Rows from block 3 of the encoder of a small masked image model, named by matrix and row number. Rows with one number within an expert belong to one neuron, the router's apart. Each number is 500 + 25 x the weight over its row's rms, rounded and kept within 0 to 999. All counts start at 0. Numbers have three digits each.
After each expert's rows are labels from the 100 images, of 14976, where the router gives the expert most weight on average: "top examples" is what is common among them. Only what is clearly more common there than usual is listed. The data: microscope photos of single blood and bone marrow cells.
# router: router (encoder.blocks.3.mlp.router.weight, 16x192, trained with AdamW), inputs 0-95
# up: expert up (encoder.blocks.3.mlp.up, 16x48x192), inputs 0-95
# down: expert down (encoder.blocks.3.mlp.down, 16x192x48, transposed), outputs 0-95

# expert 3
router.3:534493492511478521545489526484473521486559529465495488525503493518514480548498497467516489492509477497470540498508501495528484484467476447536600513500525481507503524518491490540497510495502511497532508556474521485517508490486482474481551461506508503504507504463495548526499487505486501509
up.0:489457533572545523535488427487501502505514527514492493510472510496484518514529481468502475472509533464530529460544500471485499449450509497524513467487481491447438514512509484484526520514472522491542498502520433506541513535483489498502487488515522456516520470509473514449485488453552487506
down.0:503463508500521501478480503503490520501492465508503515537494499599485527504500537506497471476509456546486501479441501498505472480463551531480505495509504516500461508478497513482533498533488529494449491468508455509513496508492481512493516486524537513523500540499460467515475509491480520501
up.1:457495502483468489531545473496488497533472513488518529489504476522530478525525515434482483506512501509543512525507483515490523523517505508492517526472492504551529502522514448483474489515530479484461498533466513524486509462512487461508511490480486470496545499462479486573508509495498537484
down.1:506464500468509515511515489509502529495484508566506488489497506472504498492516468506517478527475434437519485507558527519474502472541505472506462499497523494480577515470489475513509488509479407497495491515503531486527479566466463496533504462507497504511497441474522502499512505492496481499
up.2:502486525502528519525509492446473504506492542519500526471493508483490487495529505490479509481526484501490514493479510463536487525515459499461491527501471497551472478501477513455497495483552514481400527532524512507523523478479499513476522503450492479505517558481481530486482462488498487535
down.2:487495502483562491493448518494510518499485503517501505512495471522521502501508524500518457514492477519467518480539508506525510489516524505530519502494519518502459496523502499491490450473558475487526503552491436522541506526482528508503496534480513508495498418508520479492519501497462502506
up.4:460507500512534502549524495541469484480507536446531504499510473462500504518479510494478519536506515478489506510468497497505518496511495522537507450527511510456497528505501479514480527506477483508496537516472505478519491518508482528476489505496479511478540475487513490474496549488509481627
down.4:507483502482502499487495494491516512496472496514496523539504493555503492483519418505490475484466560478510485513527509499485496493540454488487429498490499516509515537478511475487501470492539496488459500476517530481550537480521495519548505538496498495486491460477503497499525485501544488491
up.5:513500505494486482476518490475487499523481530502466506457467472461459445527455500505505516514506527526519518515530565494514496512492526468497498494495529500496485511455489508458475484482510522498493513496472468474545493476498499465520554495508470523515474529519526454538469500518525519490
down.5:494492525474502528494456518470491483490467485507519461488538499555522523511500475463478441522516470507505488530486497494534530494502459515565522552500519524485527526513525510478529518542470479488517496489536509491498497529493425506488515490507516497516524507462520441473489481486484517508
up.6:488500497525529461489506521459521474508486497523544530534507501491505501513508506490516483498498459513528477528525498458473552482486480499529512501492486475502545512470483515500516484539482500514566503530477484480493510540490461555489466480523510460496513443546507484504465494538509526539
down.6:510498502516496502477476496490508491493481487564493511532488501481524509458536450501486490489510497504482459468491502490510512510543520470529512501483492509518452491492505477561524465396516564488563501464499503531487480518479461517549478510490524501495495496478529479485504520508491493495
top examples: smear: peripheral blood; cell type: platelet

# expert 2
router.2:492470542534548557469538460492516515502515490483508486499447472498502503524490522519484511498489519447550521534471506515502496460497523482526472505502545471548499509455505507520470479453548447489523490470482503529525532526457511510509540517528496498478536542459509512504481467508507513535
up.0:536533548493521512511521459453484503520529528453489522536487524501453502502475495468513515500506497484500504480555497515512487499510501522487476485451507492502520487492517523447567535537516503482481513506532495482490502479504521523485503488491507488519486524466546524468481527475526477480
down.0:472489504499515498496502485492538458497480492559497497488489464517496507492495497537504468504533518489486470479510492526468514494505504518497481491491499533490529499512499511493479527524502518503492509516501517545478496486484471502516448491446461498466516552513506525513491535511444476511
up.1:496507495488490544488477497496510532454532508476455508502490492515509509547454545518490542478539496496487513453493500488496497505470483488476479510518502481502441480537490498446502515480514520483531483538519471498509476513490514458475500520507513556511505519471495507514504476482502463519
down.1:498478505487478505520513497449496494503488482563504519509505489466507511501500482505524544467524486422469492504506478542482463510510551505478505507517497507459515482468506514471482557507527525514466498501508539508493491498469480496499507490504475510502506540570484532500477491491498492498
up.2:488518494501515510495535542500484503503479471496443517472470536540564550519511515491519496498463529539517490472565452477497505513546495510505479502512514509502495443475519521503490503516476442508493533528492490513441498496511461523503529508510488511456526475454476538518545521511486484512
down.2:505471487462498470477496458504493478487485506502496487446532511514484472495485485528463478501554456507501476479484455474523528549499467528518503521492498470494491525521545468534498482504481523535506496502508492533519511527475505470550487475504508495506514479533522461497530526486513515530
up.3:496490524494451464540503518506485487513498465530523471522522451457504540456475480494498498508485499506481524473521471448504488498495471484514486533513485514513475491508442549511486450542509425511520527476530434493536466525498508490544540485500542563494515530463468492440476487491524521528
down.3:497521516544481506498470519450494467510521470507540510545492537507512525565562526522509517488540482494522464505493521493500485493506545466489486491482494557480485536490491482490496488499456488480505511507475556546466451483461515517490457499516479503540530490507504483525503518482489496525
up.4:523468539503518542490515534446495478496482494482535523479489481491492501499525492482481527481488522482488521493455502488491463468483502516488508514469495475442479507517536474476446477516487496496494542494511519549474501554502449468497523507465514511465547478455493517530520503574491515507
down.4:487472443481496488473485489504519504501526488534521462502512512502503498491535508483446480477518532467498485486533479484503481487516490495467489498494465485539510531515472502539489450518474519488510488503516467469504521491487437507513476506535515435493494557523467502501523465515510483512
up.5:529503483528525499507486457535512522450482517462491468495496504508497562516504504494503509534494542497488509452509534468457525461466498498502489490528530503508479479502485506506525550475507505505520531554492452496482486514492519554486510504516493513514488520508520480487462484501535506508
down.5:454514502482445539495502537522471479502499513508529536508474465541465496521501540514506565535517454507509490503488506496540476515509523515483466488488499465503509543496482482525484463467477499530482515501501510503501491474503514532509486468535496489504508491513477541488511488531531513497
top examples: smear: peripheral blood

# expert 9
router.9:489464504533506468533484484494508479483481484499489491513492527508529496533510485494504474495494536548505498494472529492544494468490462509501508513522498504497501447532531520503466524501532485477456535498516468528508497498485497472537534513495478522491497487505456470497457483482458492530
up.0:531490507517518516551525510518471487493521515525531499526504452501553502523528512487521523483483494507505479494501484548506521488516488515467512480533495505474509517488504452485444481512518510480489486496438466512510490541518488526507462523498499502499503496532488494467491501486477470529
down.0:481537506525487505503488493459507531529492500515494496514508492519515499503513532517472499516476493570500489494492516514491517536510525486513487514490486496507524444518504489489471539536491485499485505512488526552490500511515521491487499446561507498505498535477501516492501492486510506503
up.1:538499521501526490494468460510501502503467479503517491504549481502496527481511529518458481456518442519496501470510500496518473519461484481456471522500496491492504506479487478471508510527505531459477494513495499478502503515508487492488502473518568549486537500508472497515495465501463490569
down.1:510515470529536478514514472515505511491487527511512498523518539481464493497501481502508491471460477479467518472544491495527504531422571493541558491493528486479480506493514513448509525479560474470491473526504437507496479503550492494517509483512446472509509471495543531505484506482460480499
up.2:479512494463550460526517504514462490502518471501518536547545484495508500480514473520504510489476546483477525514481494517491527490516477504525501519473493512497493574512499519521459487483520526500444462508432516500501546512547467495489500483470516486512508513485486523486548453508490515450
down.2:560470492506558497500546492492495484495486514494503496450469486561510491531496472517498480487506515490488485491482526451512516525489506508494488498507510505503449525484503473515516514541525537521494498464510522489459473528535550525537505533504460492485486487464521484492459505500479471521
up.4:466467516507492517494554527550499497514487519501517468481477480530520530482477499477517531475501521492481519510512506487511509481495484492516464513536509495468428450510501496513498495494487522494509502498499492512507480501479495517491488540458515462497526513467485453510478512531477547543
down.4:473508498495526489516486513474504501508484477471498484496492505527503498502493501509511501484539419519483471482589502489491516501523523509512489495499524490488448469518507502431529508488532502475499511560496479518567474535491473503513495440462542500524501524481484490505468528490483493502
up.5:493525546527471514543516465508532489519504486511503558454491506519508505482505488477485508495505470483496503477476486500518512503483474503472538516532498475513546521512505516469489507501467479456444485491502549487461509475530514491497504485495508466501479511484487533469509462547510495546
down.5:522520486502495502493469491503497486500514490524494489526505499548503494519489456482490522526531488544508489499428507461476515522542470507493473507509506499505490511508504503501477554553463414476449505554489526503502503502489496493518496475504503515494501538488488492497525492506495512513
up.6:461469514486535538496464486504478480501462551497496542530483530503495542491500544481527462562511474475474526490474477478465508503478504481491510485483521516500444547531504496508498486483513550487545469484543502486479511485476494493503482501537466498500506481539471491473494518480490516456
down.6:510503550499513452529533544536516460495494513519527493455480456503523508467539471500528501492487530520489499465493509445516503492513493501513461514467494496466491483488473505483486485495522467510510505461528469470489511478481514500479521491541515505524530594499524498536453510495492519536
top examples: cell type: artefact

# expert 1
router.1:495519477553483486548500504462473513524464505521519482516467451473504484533493487548486520525481512532517533540498463517466517464496473469495466525514507460517498519455505483467468529484494521515473529482501465472506540455495482483535537500536511481529479508508494490454516486526464520477
up.1:516463519496516499510515465532495479513492496502512495468458511478495525502492545475535501502499502526490481516529488502489514511487511510504503496473453496507539465482529551473511520525474501499455489488502498510445509555528478466492466510501486500503510495479515494489509515505504494457
down.1:533474498486483500508510490475514493502514523533507467517500519511526507500509455469517513493526482504501478492547493493537509480437566521445524505495490496503519543528492443507518543505472566487526513501499443488493504532497511473541501493498527506470502412494464521509487509495490526489
up.2:500478507516447471487513498546517512467507523498497464470480468475484486503488499517489478495454487516509544506483500513459480520440527501489535527504564504507501467485508508511489483502471520504466506541505488453470545455513512481497525468475512467491515528532520470513533527565493523485
down.2:472468496538528509537449464484493485499489499505501523509486509460510505482477475496544541491552522508458485497483498498464491513457516526495523506498509490481600499537502488489466558514530548496506488479498527499514512446447482487509508524520476504513512537549551500509526511492483491489
up.3:480510531543504489506528459509518502518487522523512536481486505479526494500494501505525526500516491519518499489520500503492499480490502462473528473529498509451488472545536456501510535511511487521422519478486508494517499485501498481515474509518512473488534545522481520481489511523497526570
down.3:508503497456535502494503500448513481508477462496503552533509496606509507491502496496503534541499489552463491506559504548482514517516456501498509509502503501521503492532502485509455554544470518487519504503491490515503497480487487506480497472460493506491494493477572510496522496499510482517
up.4:466499465537491539500471500497537474510456502465473497495510532469477527520509507516518477499512514481491484506507477474507482513486493480504535467507503508516433451525550479499494545520491492512520491502511434509517455532499521543469521476505501489507465491501496494489483500513504501555
down.4:487511538494498463528520473506524501488483457528509508476535451554502509482531486488552503513462502501484487485507526535541501494508536542510551485481507514472533482487485553535438496476519577473450524475480539499506492472510504504496510478453512489546509530506446500480476492485509568517
up.5:505509490527545503470483466511504504526511466504504503493451515489534508479521491478498476494458517472495521528469514497510497495509520487531487475515438488513488506503532464469491483463513476532532497511457450505538471478563488495513503505514472437495506496508535508453506509483520485553
down.5:525519500532512503499552522508515492496503504476500498517516477521497503504528518500520527488460479477535482500601534470514485469476529482505518496497497506451507474484501484475493535548446472518487503470510518489527502505504459515533502513539530501505501488504489495498492507492512519501
up.6:554477480456496514459526458461534493496529466517521486523512486518504552497520474521491533522501466445505471509477537492510507517483507535474478466503533505521455458473536505506454502505477476477469517484490478496480495496520518520513476460507562463512483525500523540475513487496506484539
down.6:478503502550511508477551489487525534489504491467499478465492516482506505495498504482488473522496492548508525528538521497499510478388530501506476504483516502517505492486511472504530550445501557516496500512505578491507499503525507489475502501478469483485511490505554518500510454511547491480
top examples: smear: peripheral blood; cell type: segmented neutrophil

# expert 8
router.8:492527519440526465496506497475528534499508496495458530481496456508460501482485541458445519463494506510442473539483484503522497498512533512474531491499495503521494492467488454500535466486532472470514476505532513474512538540534512485526512478527493450487475524568470499527523457464509477454
up.1:517481514474521523475524489500553512492512465473505501474490461517469500513487526480498485500477519491461464498542498553514491458487508512516471501494538515523473548488491476526498469517509505511510500473505483507472511514503506505476475499509468496494489477443499523550484447480495487519
down.1:520520496532511501480508511513517489499524483485493507488495523496503502483513516497481482505487464459494498494396503454518472510528538495508484507480487490512538430465498489512529446561516519535560519462509468467491506490515488491461511512506492502525495484509574495504488476507513497500
up.3:516508499495507520517533471499453501488494504491500493452473476458499498483506515537547523498477505452466519456514492523443487512505457491488508478478532520491520518457514540490457466513496524485535502522473527513482516513504509546529509485496469524538481493479479480552501504506508508499
down.3:485503526546477511501539501529458459515508501525504466515517500509491504455497484532510501505523508509517527461495457501469498509492455476469478522487495474505516462534472502467529487518518474509517485530497498505498500473475512523478481459555527492502493471514536553499479517532445523490
up.4:468489486460484457509528484519492518520537492524494520518468487471495520478467482514546495507516528487529503497459495511505510496489484495484538524502456505492521482529518500475525492465506482510475513486517518501482532502480525509501523496497507518467505495498484509531541512461507489496
down.4:491537498515522508486493509437497531499481493491498488534501513474495495519518561483477503533513485524495483466548499533472498523469542486505518500464503505496472555518487514503468544559537553487546517474505543538516505467498502505460494419496488501536501460442465501498483465489462538476
up.5:489489507511444516517510502488474479482477516483527489527468493504458467464482519468533455471489505512529453506517505496485533485493532500501517480514502491461441485477544478471492481523549503489478490495512514490484483500477500497523450495522491519555515467524472520508562553490499487472
down.5:461514472513523502517521518508466559490499490526507505476505486483481523493487481504524494464537512513499497555507508498521493489433489481533490489538519507494470551487517483501494521544489502507554532524488471483518455446518512483487467463530513492544494455488496495485472523470467505515
up.6:523473557508488499483510443477545479492510462493526510503460532462556517516477445538519517485506489485502493461482496471502543471514483478492509516474512520541476500509517504481502504505497465474498466501496532466483530511488510486512508524505471544460512526456512489486491496532535502589
down.6:472506515480483489499490527434495514496508486556498475528492490505515493531507475515538531533453567472506491492468523515497482475499494475492537492503503540501479591505482482539451497482453529484517483502500543534446503499495512483515503528522535496516492503451453505508512475492492565478
up.7:488522471476562495469503522483525466557477524503530491487473481471549490513483472488520488504490539504513506467491477487497512468470513511523480511494478508477501487526482535463547485492551481493509498504499464486502503452471541445502490496484507570511468514529560477499544509500515534474
down.7:491490527483461474538499488508492537539524496503487554473504520483500464517523460498519521524515506498524491513520463512472487533503477471511500491516552493516520517516524489518472504524484499516544520488470483519493495514503480500531484446506489514477470464453464487504513519527503505494
top examples: smear: peripheral blood

# expert 5
router.5:512523538534522493509504482495526510511469510501509462503513511491511527444555518537498484522447506510509513492493500521491454468520518533472501493469547497435513500482441511507504512507488505515484487507514502469548480510538498473538478517477504509518519517499518517485502493456499525537
up.4:497506517533491536495492495529508504536469522515478485472551512479530519475499473512491501493479547505456498471505495491547502549502522473489554494489489493497451513524499476510472487460500478516556465508455510547501466493537490483500484531505496485482514473509486500481505461460467516497
down.4:486529508467470500521514512458509518510500507579503482482497507501492499498479544527499536514527516432516507477518510479492510529547454468507523495484502493476488539527494510438484514483491502493579487506497528503489483465480518489489507503446499494493491507483480521510508509497542505494
up.5:517485535516497525515495449482501481458535443502515558524481486489503533516456513493448524516526540526490522476465501510507504499500499506457510502494507519474498476500501492527518532499504469502577494520507494481486491498500506542498489511539482540497478509485499498491519468477528485475
down.5:496479501509509498514548498478513499497515479488497520514497483515500507503517483518495540540511509487495522483491490492511513496465521481513477498496520494483544525526502495490474495452517577499403493486503554531516495475449493482483500530455494483486503535519490479485527486500470484489
up.7:522518516518499483502534486485502484498492483508500506507493509508505511479505535520498487505482535479498487483546535536498503492515498497506526525437563497494435485481506470500478478492524549510519505487510542521505541491525499506476500512495501487509509502419445492532466493480506533512
down.7:477561511476487497483490508464499506505505509513495501502492490513475474522521554503517550505474493453525463514531504508502504440491507488489591503498499501514523593488502493455490464483558496499454505506500480503531509475533488492498494467485527487513495504531467512497472494495503570486
up.8:506531501461492469505500500529487498466499541504505449482537505479496496492528487510488466505480491500542517486469482475477522471519519503503515489498477504453512585477494500510508506469477509514472523515512460509478446526492493476519485503503511482516523495517481508479456523527476517456
down.8:512541494536486500510525534487494513499492493460507493508515500469497498517515492513479504541469527489498506507556509496502517543501499532505517510490498517518497454501506534561446510537490457482479492522500522485461497465463497518466508510499466500524501482466510494504500497505484503516
up.9:521479520463478495523524460517511485509534476481553494477479497517478497497499486461464469525459483515517496561522516490525513545527479517521497501513475495526567516497511497491497510500559488529496475498498529530491463490504485490482527501485520504498499480508539528513479495491480480451
down.9:487507490488488481495504492502496491498498523546491515501507487485492490507485453498519481494536515474506542512466482526511515470451543441557501483507517552464510528497501415504491468553506519469559502510468465461487500509530472491519487507514528482496531483479506480486525500531517458515
up.10:522472500470472507514496442503492494487499522545465519511512548483498514476516472517506480484484532531490537488535503481494499524481457444492534495504470503482456568484488485506476530514483505517536500509514473512480502485486483526519508526442524521474486519579462519499536464503489484458
down.10:473486496482485511506496491480500498503483509495499503530504520504509511512493474493480539508472466495481453504456515482495508542525471499518575498485505512486506501527503496492485476493483546493486502485504473496527481473491541511487493507518478507473503452545557489513473492491462504504
top examples: smear: peripheral blood

# expert 0
router.0:512459535511527474507471482530505555500506480504490463438505478489472515502542512498530463485456490482524482456476496520531500515464539524568502527541465453518508485510475518488459474496510501542481543512511499517548551503490478499507551479519519481497497532471496502467482530479484481495
up.0:513487537517497504531523474484506523471508455482530533490526498503555529473489454514481513522492512496508486470500508479557491514491472517471504505505504478520471450533484482481507470487486490498496486464522521486489550490476479517543535526510528509496507499506515466515516443508551497505
down.0:491492514509520496470511494489495530496516488475498493487498521527473480493491532506497527535481484490484500478551528520503507495531500509510509498469504486507525564478524549432464484518443576515487493487493527524484487506503523474498519486473462494503493503459559484483437488470517508494
up.1:503526519515510464527508501484501480525489476474484491483502488517507459485477523475523537534500529506508498504506482459511490489468462484514522493488531471510502463547497493508504514512492527481470450505468523467502531485472497499499529485481510500522457508514490534530511496484543493432
down.1:480444503502517490507511488513510495502507507466501489523520483460494491502489534486497504482489445481531509506445488508488486443481536517505457490503502488505519562508513548540533520452488533482445491446509525502519525504477497475516488576446491495482521508473480495496491525508486487510
up.2:513509501502483536515526494459489488494499474505521505506521501495472499513500494490501496482498561526469497491476523546500485551484502505480502501520517512503466485503518503511497518482508535527401497495484507526500516472523458540442508494486493519489495509512470537544487455482518483419
down.2:485495492568528497499527470518494502496509493476493484489496495586496490492505501509490472507456464504500504494441499459470536539539534487501547503486495491518472597494500474522472507597466483500483501511494498493488498512529520488486503483477454495498505509472480528491495495502492491505
up.3:470479548490487481534503464488524487472480496547532537485464475495486532517529513516501506494541478461479476514506466495502535482514492471521478497504496455446438433474507512485531488493534503507480478503508482493474508488483523513496513493459510479488451488517538506496530451494478493582
down.3:488458482498495490490517494471493481463465493510498503496482510533518508465501482490485470524489517513496474514567500537463505541477498494466577483507509510515561477521510459521499530506450535496565532501501415500496463491486480510482504452561487496490500461504498511521509481511463528511
up.5:518499447474481468542515562492531487532477467528507489464473508487523508497470471521455467494525518495480500540476525502517484579501490509507513534477532489509535514503474515509461523440483458496526498475519489485471472548489495467502472535512529527517490490525476525464532490474499468493
down.5:448492496507476522468523459520509472502526516495492499496498516471518507509510513475507491518478500525482494538512472489501532518538523548493501519474481510514418525501492523537539511551450480484511494475500494568491544450457503510498497531458481473474500513493512514477513518512492502506
up.6:497427467547491515518546470540460512452500502483498535513520496504490486489526509470458501485480493475521509520526509495518477518460526498507507499568477470494481467505506408505483481508480536477546506472529497513506484492481524491504493474516506487484501508533511534470512539477465467502
down.6:511502504521482500507498492538489520501524528466497484500485500601530494485485511502480534481474412526482452495541491510513494518511518499478495503508486498489538481506508426466532469552521501491514499520507476518510485505494476500532501519515530505475503443509505504501491509518475491504
top examples: smear: peripheral blood

# expert 7
router.7:474503481522528526528512451507467500539511487500457514487552510506507540497502540462467534448506496525480540483492463549525526497513473518505531542490496484489511520483482480514521466536503547484475505473487505516511481549531524502520524479498512445490503489523525537479553501467490504495
up.0:503528507529522524514513494526520473504578499479534532507467490485498511495474479486484515504488502478504479510492486517526496476480464491506503470501532499529530578515463504527513556495468433482498511485520515495493520489499487507500541517526499541500479453466505518489525506513521494516
down.0:465528509499496497502533516482512506507504509492502485479509488515491513513528475510480417542492486457489522535522497453507518503526512500530481508498503503535655490489498529523536472484531426497536479499503584488493497530514479525469503459488473487521507506503479499497509496510504511500
up.1:490537477497487482490510525503513502535523491484486447516536518480506469515489447523525495495471480529516509466519463481524488533498516546527494511474485528554453497498531539473509497497476481446536503505513474500473446520535503492514462509495522492507495514520484490523480531541518496557
down.1:516474504508474506487525484508511485484495491492513507499513512527498506486481533514477544483518490442511495532519551462490499532532417502490460509500500458492571506554503464493470546508468531552497512502515526468507475503483490477507501528472506481465516517501550485492490493483470479493
up.2:468539483479537528472489518503510495472487495485510490543483518526518505522518509512460508503510512506514481503511521531528550511507524465458521524508487535506438489529468459491450463465515522484490512540505503524526446504468474484517456514510532493476486490509463449501485491455480519507
down.2:512540514523491534487488497481508483446502523492487497485535457485489488529479547516521471459467528485499514494493482485495488530511509478487503475458504480493474531482461485507518493496509525492518485509541498518531468489528474536457489464516487499462467537513531453488519503515508462537
up.3:470478481515482492479523463527510500477504527512476542500515513470504519485531458539516543464498535473496518502493484479547500443471474485509499474557501481480480560497503521542502501456478458518471496469471535487514510535558486447534486468488502504508525466517499508434511524522493511570
down.3:466491506473501520509525514485502518500501506477501496480501497494487506490507556518507463521546491436500500491546496519532507470509537508517397496496489496508608576478506504494518544524480527502568496472507503493504489481454513470473513522489499498475507506477500497499506509510479486506
up.6:502507472528493438472492499509542514525504515496474506495534499517516472497520476468505497497497509512533492546473511529480519451511514543533460495515498509515528495482528493500510478487483503489489490508456492541523498521564462477511497523480505441511516485477529507489492551508518510461
down.6:483506508525487506493491503485511500498498500474498541485499492526490511472533485495514505534540499412472516517517515507496505505499547499530511491518485490493596521509501459525519433531505532522531505487492498525505505457535524495475500511518502483511494453561445493493516503501492485501
up.7:509493489458482456506506533472482477485492538528466493459459515506478501480513500467492483497504491454547518524499509522509503459527514443490475463500490522489499540470486488493505475511534503499470496474524490473511468528538490487503523451491495445481561517471486503464476534549500519493
down.7:507529497472487494486465516508508501510503521497502508532508487518505499502528485506505532484498489449519522526443503473489486468504506516505466492495498492493517496478497501504538439510452413533635496483502526478544494493528522492515496489492515497491498474537441500496470511513526503509
top examples: smear: peripheral blood; cell type: platelet

# expert 10
router.10:510493459550509468468504516557531522497540446548482533461477522508480471537509518467509479491492486470485538486532503514489526459501520503541527537486500481532529482494526454517480509534509522508476518514488517530502490493509482517507508452492487464491530506485501487433544437477489474452
up.0:481523521518487511498475499514484488466505458478505494528515567513533498510479477526470479479490471490511485488464514479468512524467490490494533501500475491501521472513521486528488482489485461505491455511517510474496521542522474512516502500508500512487535541489508504539499491486522514468
down.0:490491493476500519516472515520498498524506555512524505531506513522507505472506523509478505503487479416467441530515493486460486519493410458486519495500500478516553528515491532501515494524467491504509486468511536511495531484487546531447510516497526513505493497520422523500503491493493468455
up.1:538545514504511520483497489480467489502476522539502509474506519487501501504519488520472475479492537491501509482492504470516494569500489472449517516447478494483467486483499517489504503478513488511482524498525495492518486484513455515498507508503476512478523511477527489511478488458503497549
down.1:498539501507506507489514513496505498500503513536500492458497495428487499494514462541500508488471501567494553484573499494555499504462513497499538502504480501504490527454496513519506500443556501493447490478500474475467496520538518522508504538517485505531484489515507495502508454506510511498
up.2:503496531493527442508529528521531504489480494508528517460474537469523499479499467473498473521511536518514532494478503470502523501544496538496515495464467494494507487471493578488516469499527481534457511510539499493473508499492474522500489495476464457467523504455535508452463520531514498495
down.2:526510509505532508492504499503500504522492531461501505506513517526516495491500535506454523464493486553465476505453504491486498507503564489488495508509497478450486491513485514476514468498476589510511488513502479512571454492459487496496495505506503508497509480489481471494445505527489493485
up.3:523520533555513459504551513493510477470490520519485466539507495527515527527504500498513490511498492460456469499487500519528471485494498505525513494454521494447427534510461533475478490473490474490517463500467521520524552549491457485487457516484524499513512473477500457516479531481501545460
down.3:498500513496495528502510490487464493504512489466474492517479503558502478485492463484497483458481495475523500494471495527480515479467528519520494515472528528455536515539515495535489521493497465575527507505455535490507501509503480489505518512486527487482532489517502513543473497505465523489
up.4:500508503536476509505509449526497506467519534489486481458488523470509484523467487525468502502508535504508530459460503492512496535492488493473512534503507490501470525519512498464516517481509476492497491531520487461483508506554507460479534487475487513504494507493505525467513483490542466547
down.4:483542511494479538498527508465493510502521502555510521485478503514502505501491459512489504542547501526483503495491495518483500569524544492492514491505526483506482485504520502478485528469493520504475517509508523513539493480495531491496500496458511496508500531447422496505500511506527517503
up.5:502539507474466522524490484485500469523516482528492504481473517506496523527472497514516509500549465513490473478492461494489496527505480467500535524503486510491520443526482543499493525529488500479456506532485503488492509504476482489500478512463493506513496522493494501558478448493494492545
down.5:496514506546499501515498495524486497499522509507507488483491517495516508500487497510482483506542435472493493471560486515494509541481529491484505510505506513526359451536508499482483513507475545501599497464492458475488482499497500490473498556491509516499490519469560468497482507507495510499
top examples: smear: peripheral blood; cell type: platelet

# expert 15
router.15:472535513447483470516516547478480486495522460497535495494501477514446482517486462504539474532498478475517471510505526480469514484535458514510474492492503524501508520460538526515504522528518486481485487478468514475450535487479478537488500523497492541475517499516508474530514533533532501530
up.1:488534523515517512508467473483512470480540493460476511469465505526514457507492531480499478492535476478484504498480537511510491485500543480499511467540526497505511504506484511471457501518485535512515483527514521559488511512486527472484536540485520469527490499454562505529474476483506492539
down.1:489507496478495513527528551493499483491455495485502509512515522500502511505520496477482503550537450510498498526581510485530499496531461565521469518498517488478590514511499489514501505507490465456543510498486499520519480450458513512501470489455527500483495487472494486501510542510485468507
up.2:496522483494454517515471498513461463534530501522510562515507505449509520482496490520515525509507524485453501506465521511522466503491509491461560514508575499514508532507510518486443529488506457510468446478508503504447535427533540532468509507496483507487486466507495490488508462488531501571
down.2:511494501517558506504436530504495476511486491476500521503501493514520500476507522485492486525486513426468524507454495477507507530501483494532481502506487506523517432522483490513530504538475538486583495524505462512513516500508485504493508520521509498506489519486496506489528518503507485501
up.3:522531482418523491465434487507520478483526494520527500487533487523504507482517542536474505549502472488509504516458499496438502511536458441482462521495542490499533552478473493506488534517501498505489490485474470475507541494489494497511500471509520513493477500527489503478521511525515511494
down.3:465491500470477510487514490485506525506482507558502496505495505418496505506492443480511542493523528507487488497518507512531500540446470493540552509490512489509525539499492522526481510390489491501379501511499534511509496495522544497496494503536529512501490528502467509498504504502479475482
up.5:462521471541457473507512527481512481517501545508480495509480505500480503513480475498525481478504499455524504502457475495487522455501511483516501477514508525466479502479484473515519495537490455490449506514471481462481482536521464491480491482541525488503524479554462494558508526525484501504
down.5:483518498561494494499552496508506488492494501521500493436500491430506483481518461505483478493439556500529550488559482492496515490523524461505573498489486504477492544466491500519512483466539453511486502468503568505452498499552500504520503480538478486532510436522493510496468465493510539500
up.6:500475484481495484503512507456495501482480518514478516515466494493470520504494485510538498508500496491462531518485526477521506484513541498519425483484496485477516582477503529480498476505516496517508517460506557521519529501473526481495501515533482473506512456483528514470515541528519512484
down.6:555481509462529502488467495494505506507509475472500508517501501532497486488502435490509491462490482448491493491405480495498491532435484527496474493499509493507536530497484535499509516487451496503458493484512526506503508498536564504556503460532497498491495457520509518505504512494479463487
up.7:513453494504500529484506483537532527483502512498501496504504492474483479491496466535496488492507521463480497496479487509485490502503490482499483462531461483498491528504536496526532508472496484500517498453540552524484503528448509520508513526527504547481481499511521545482522529473522479458
down.7:481486500458497508509498489513498467493526495575501516478505500501487514461500489516500529524525466438496465511449519505478511540510492496476547508514500485489510584514511494515480522558496542505491498465504552506489504477501513492512498462441481511505504493490443503492513485488479480498
top examples: cell type: artefact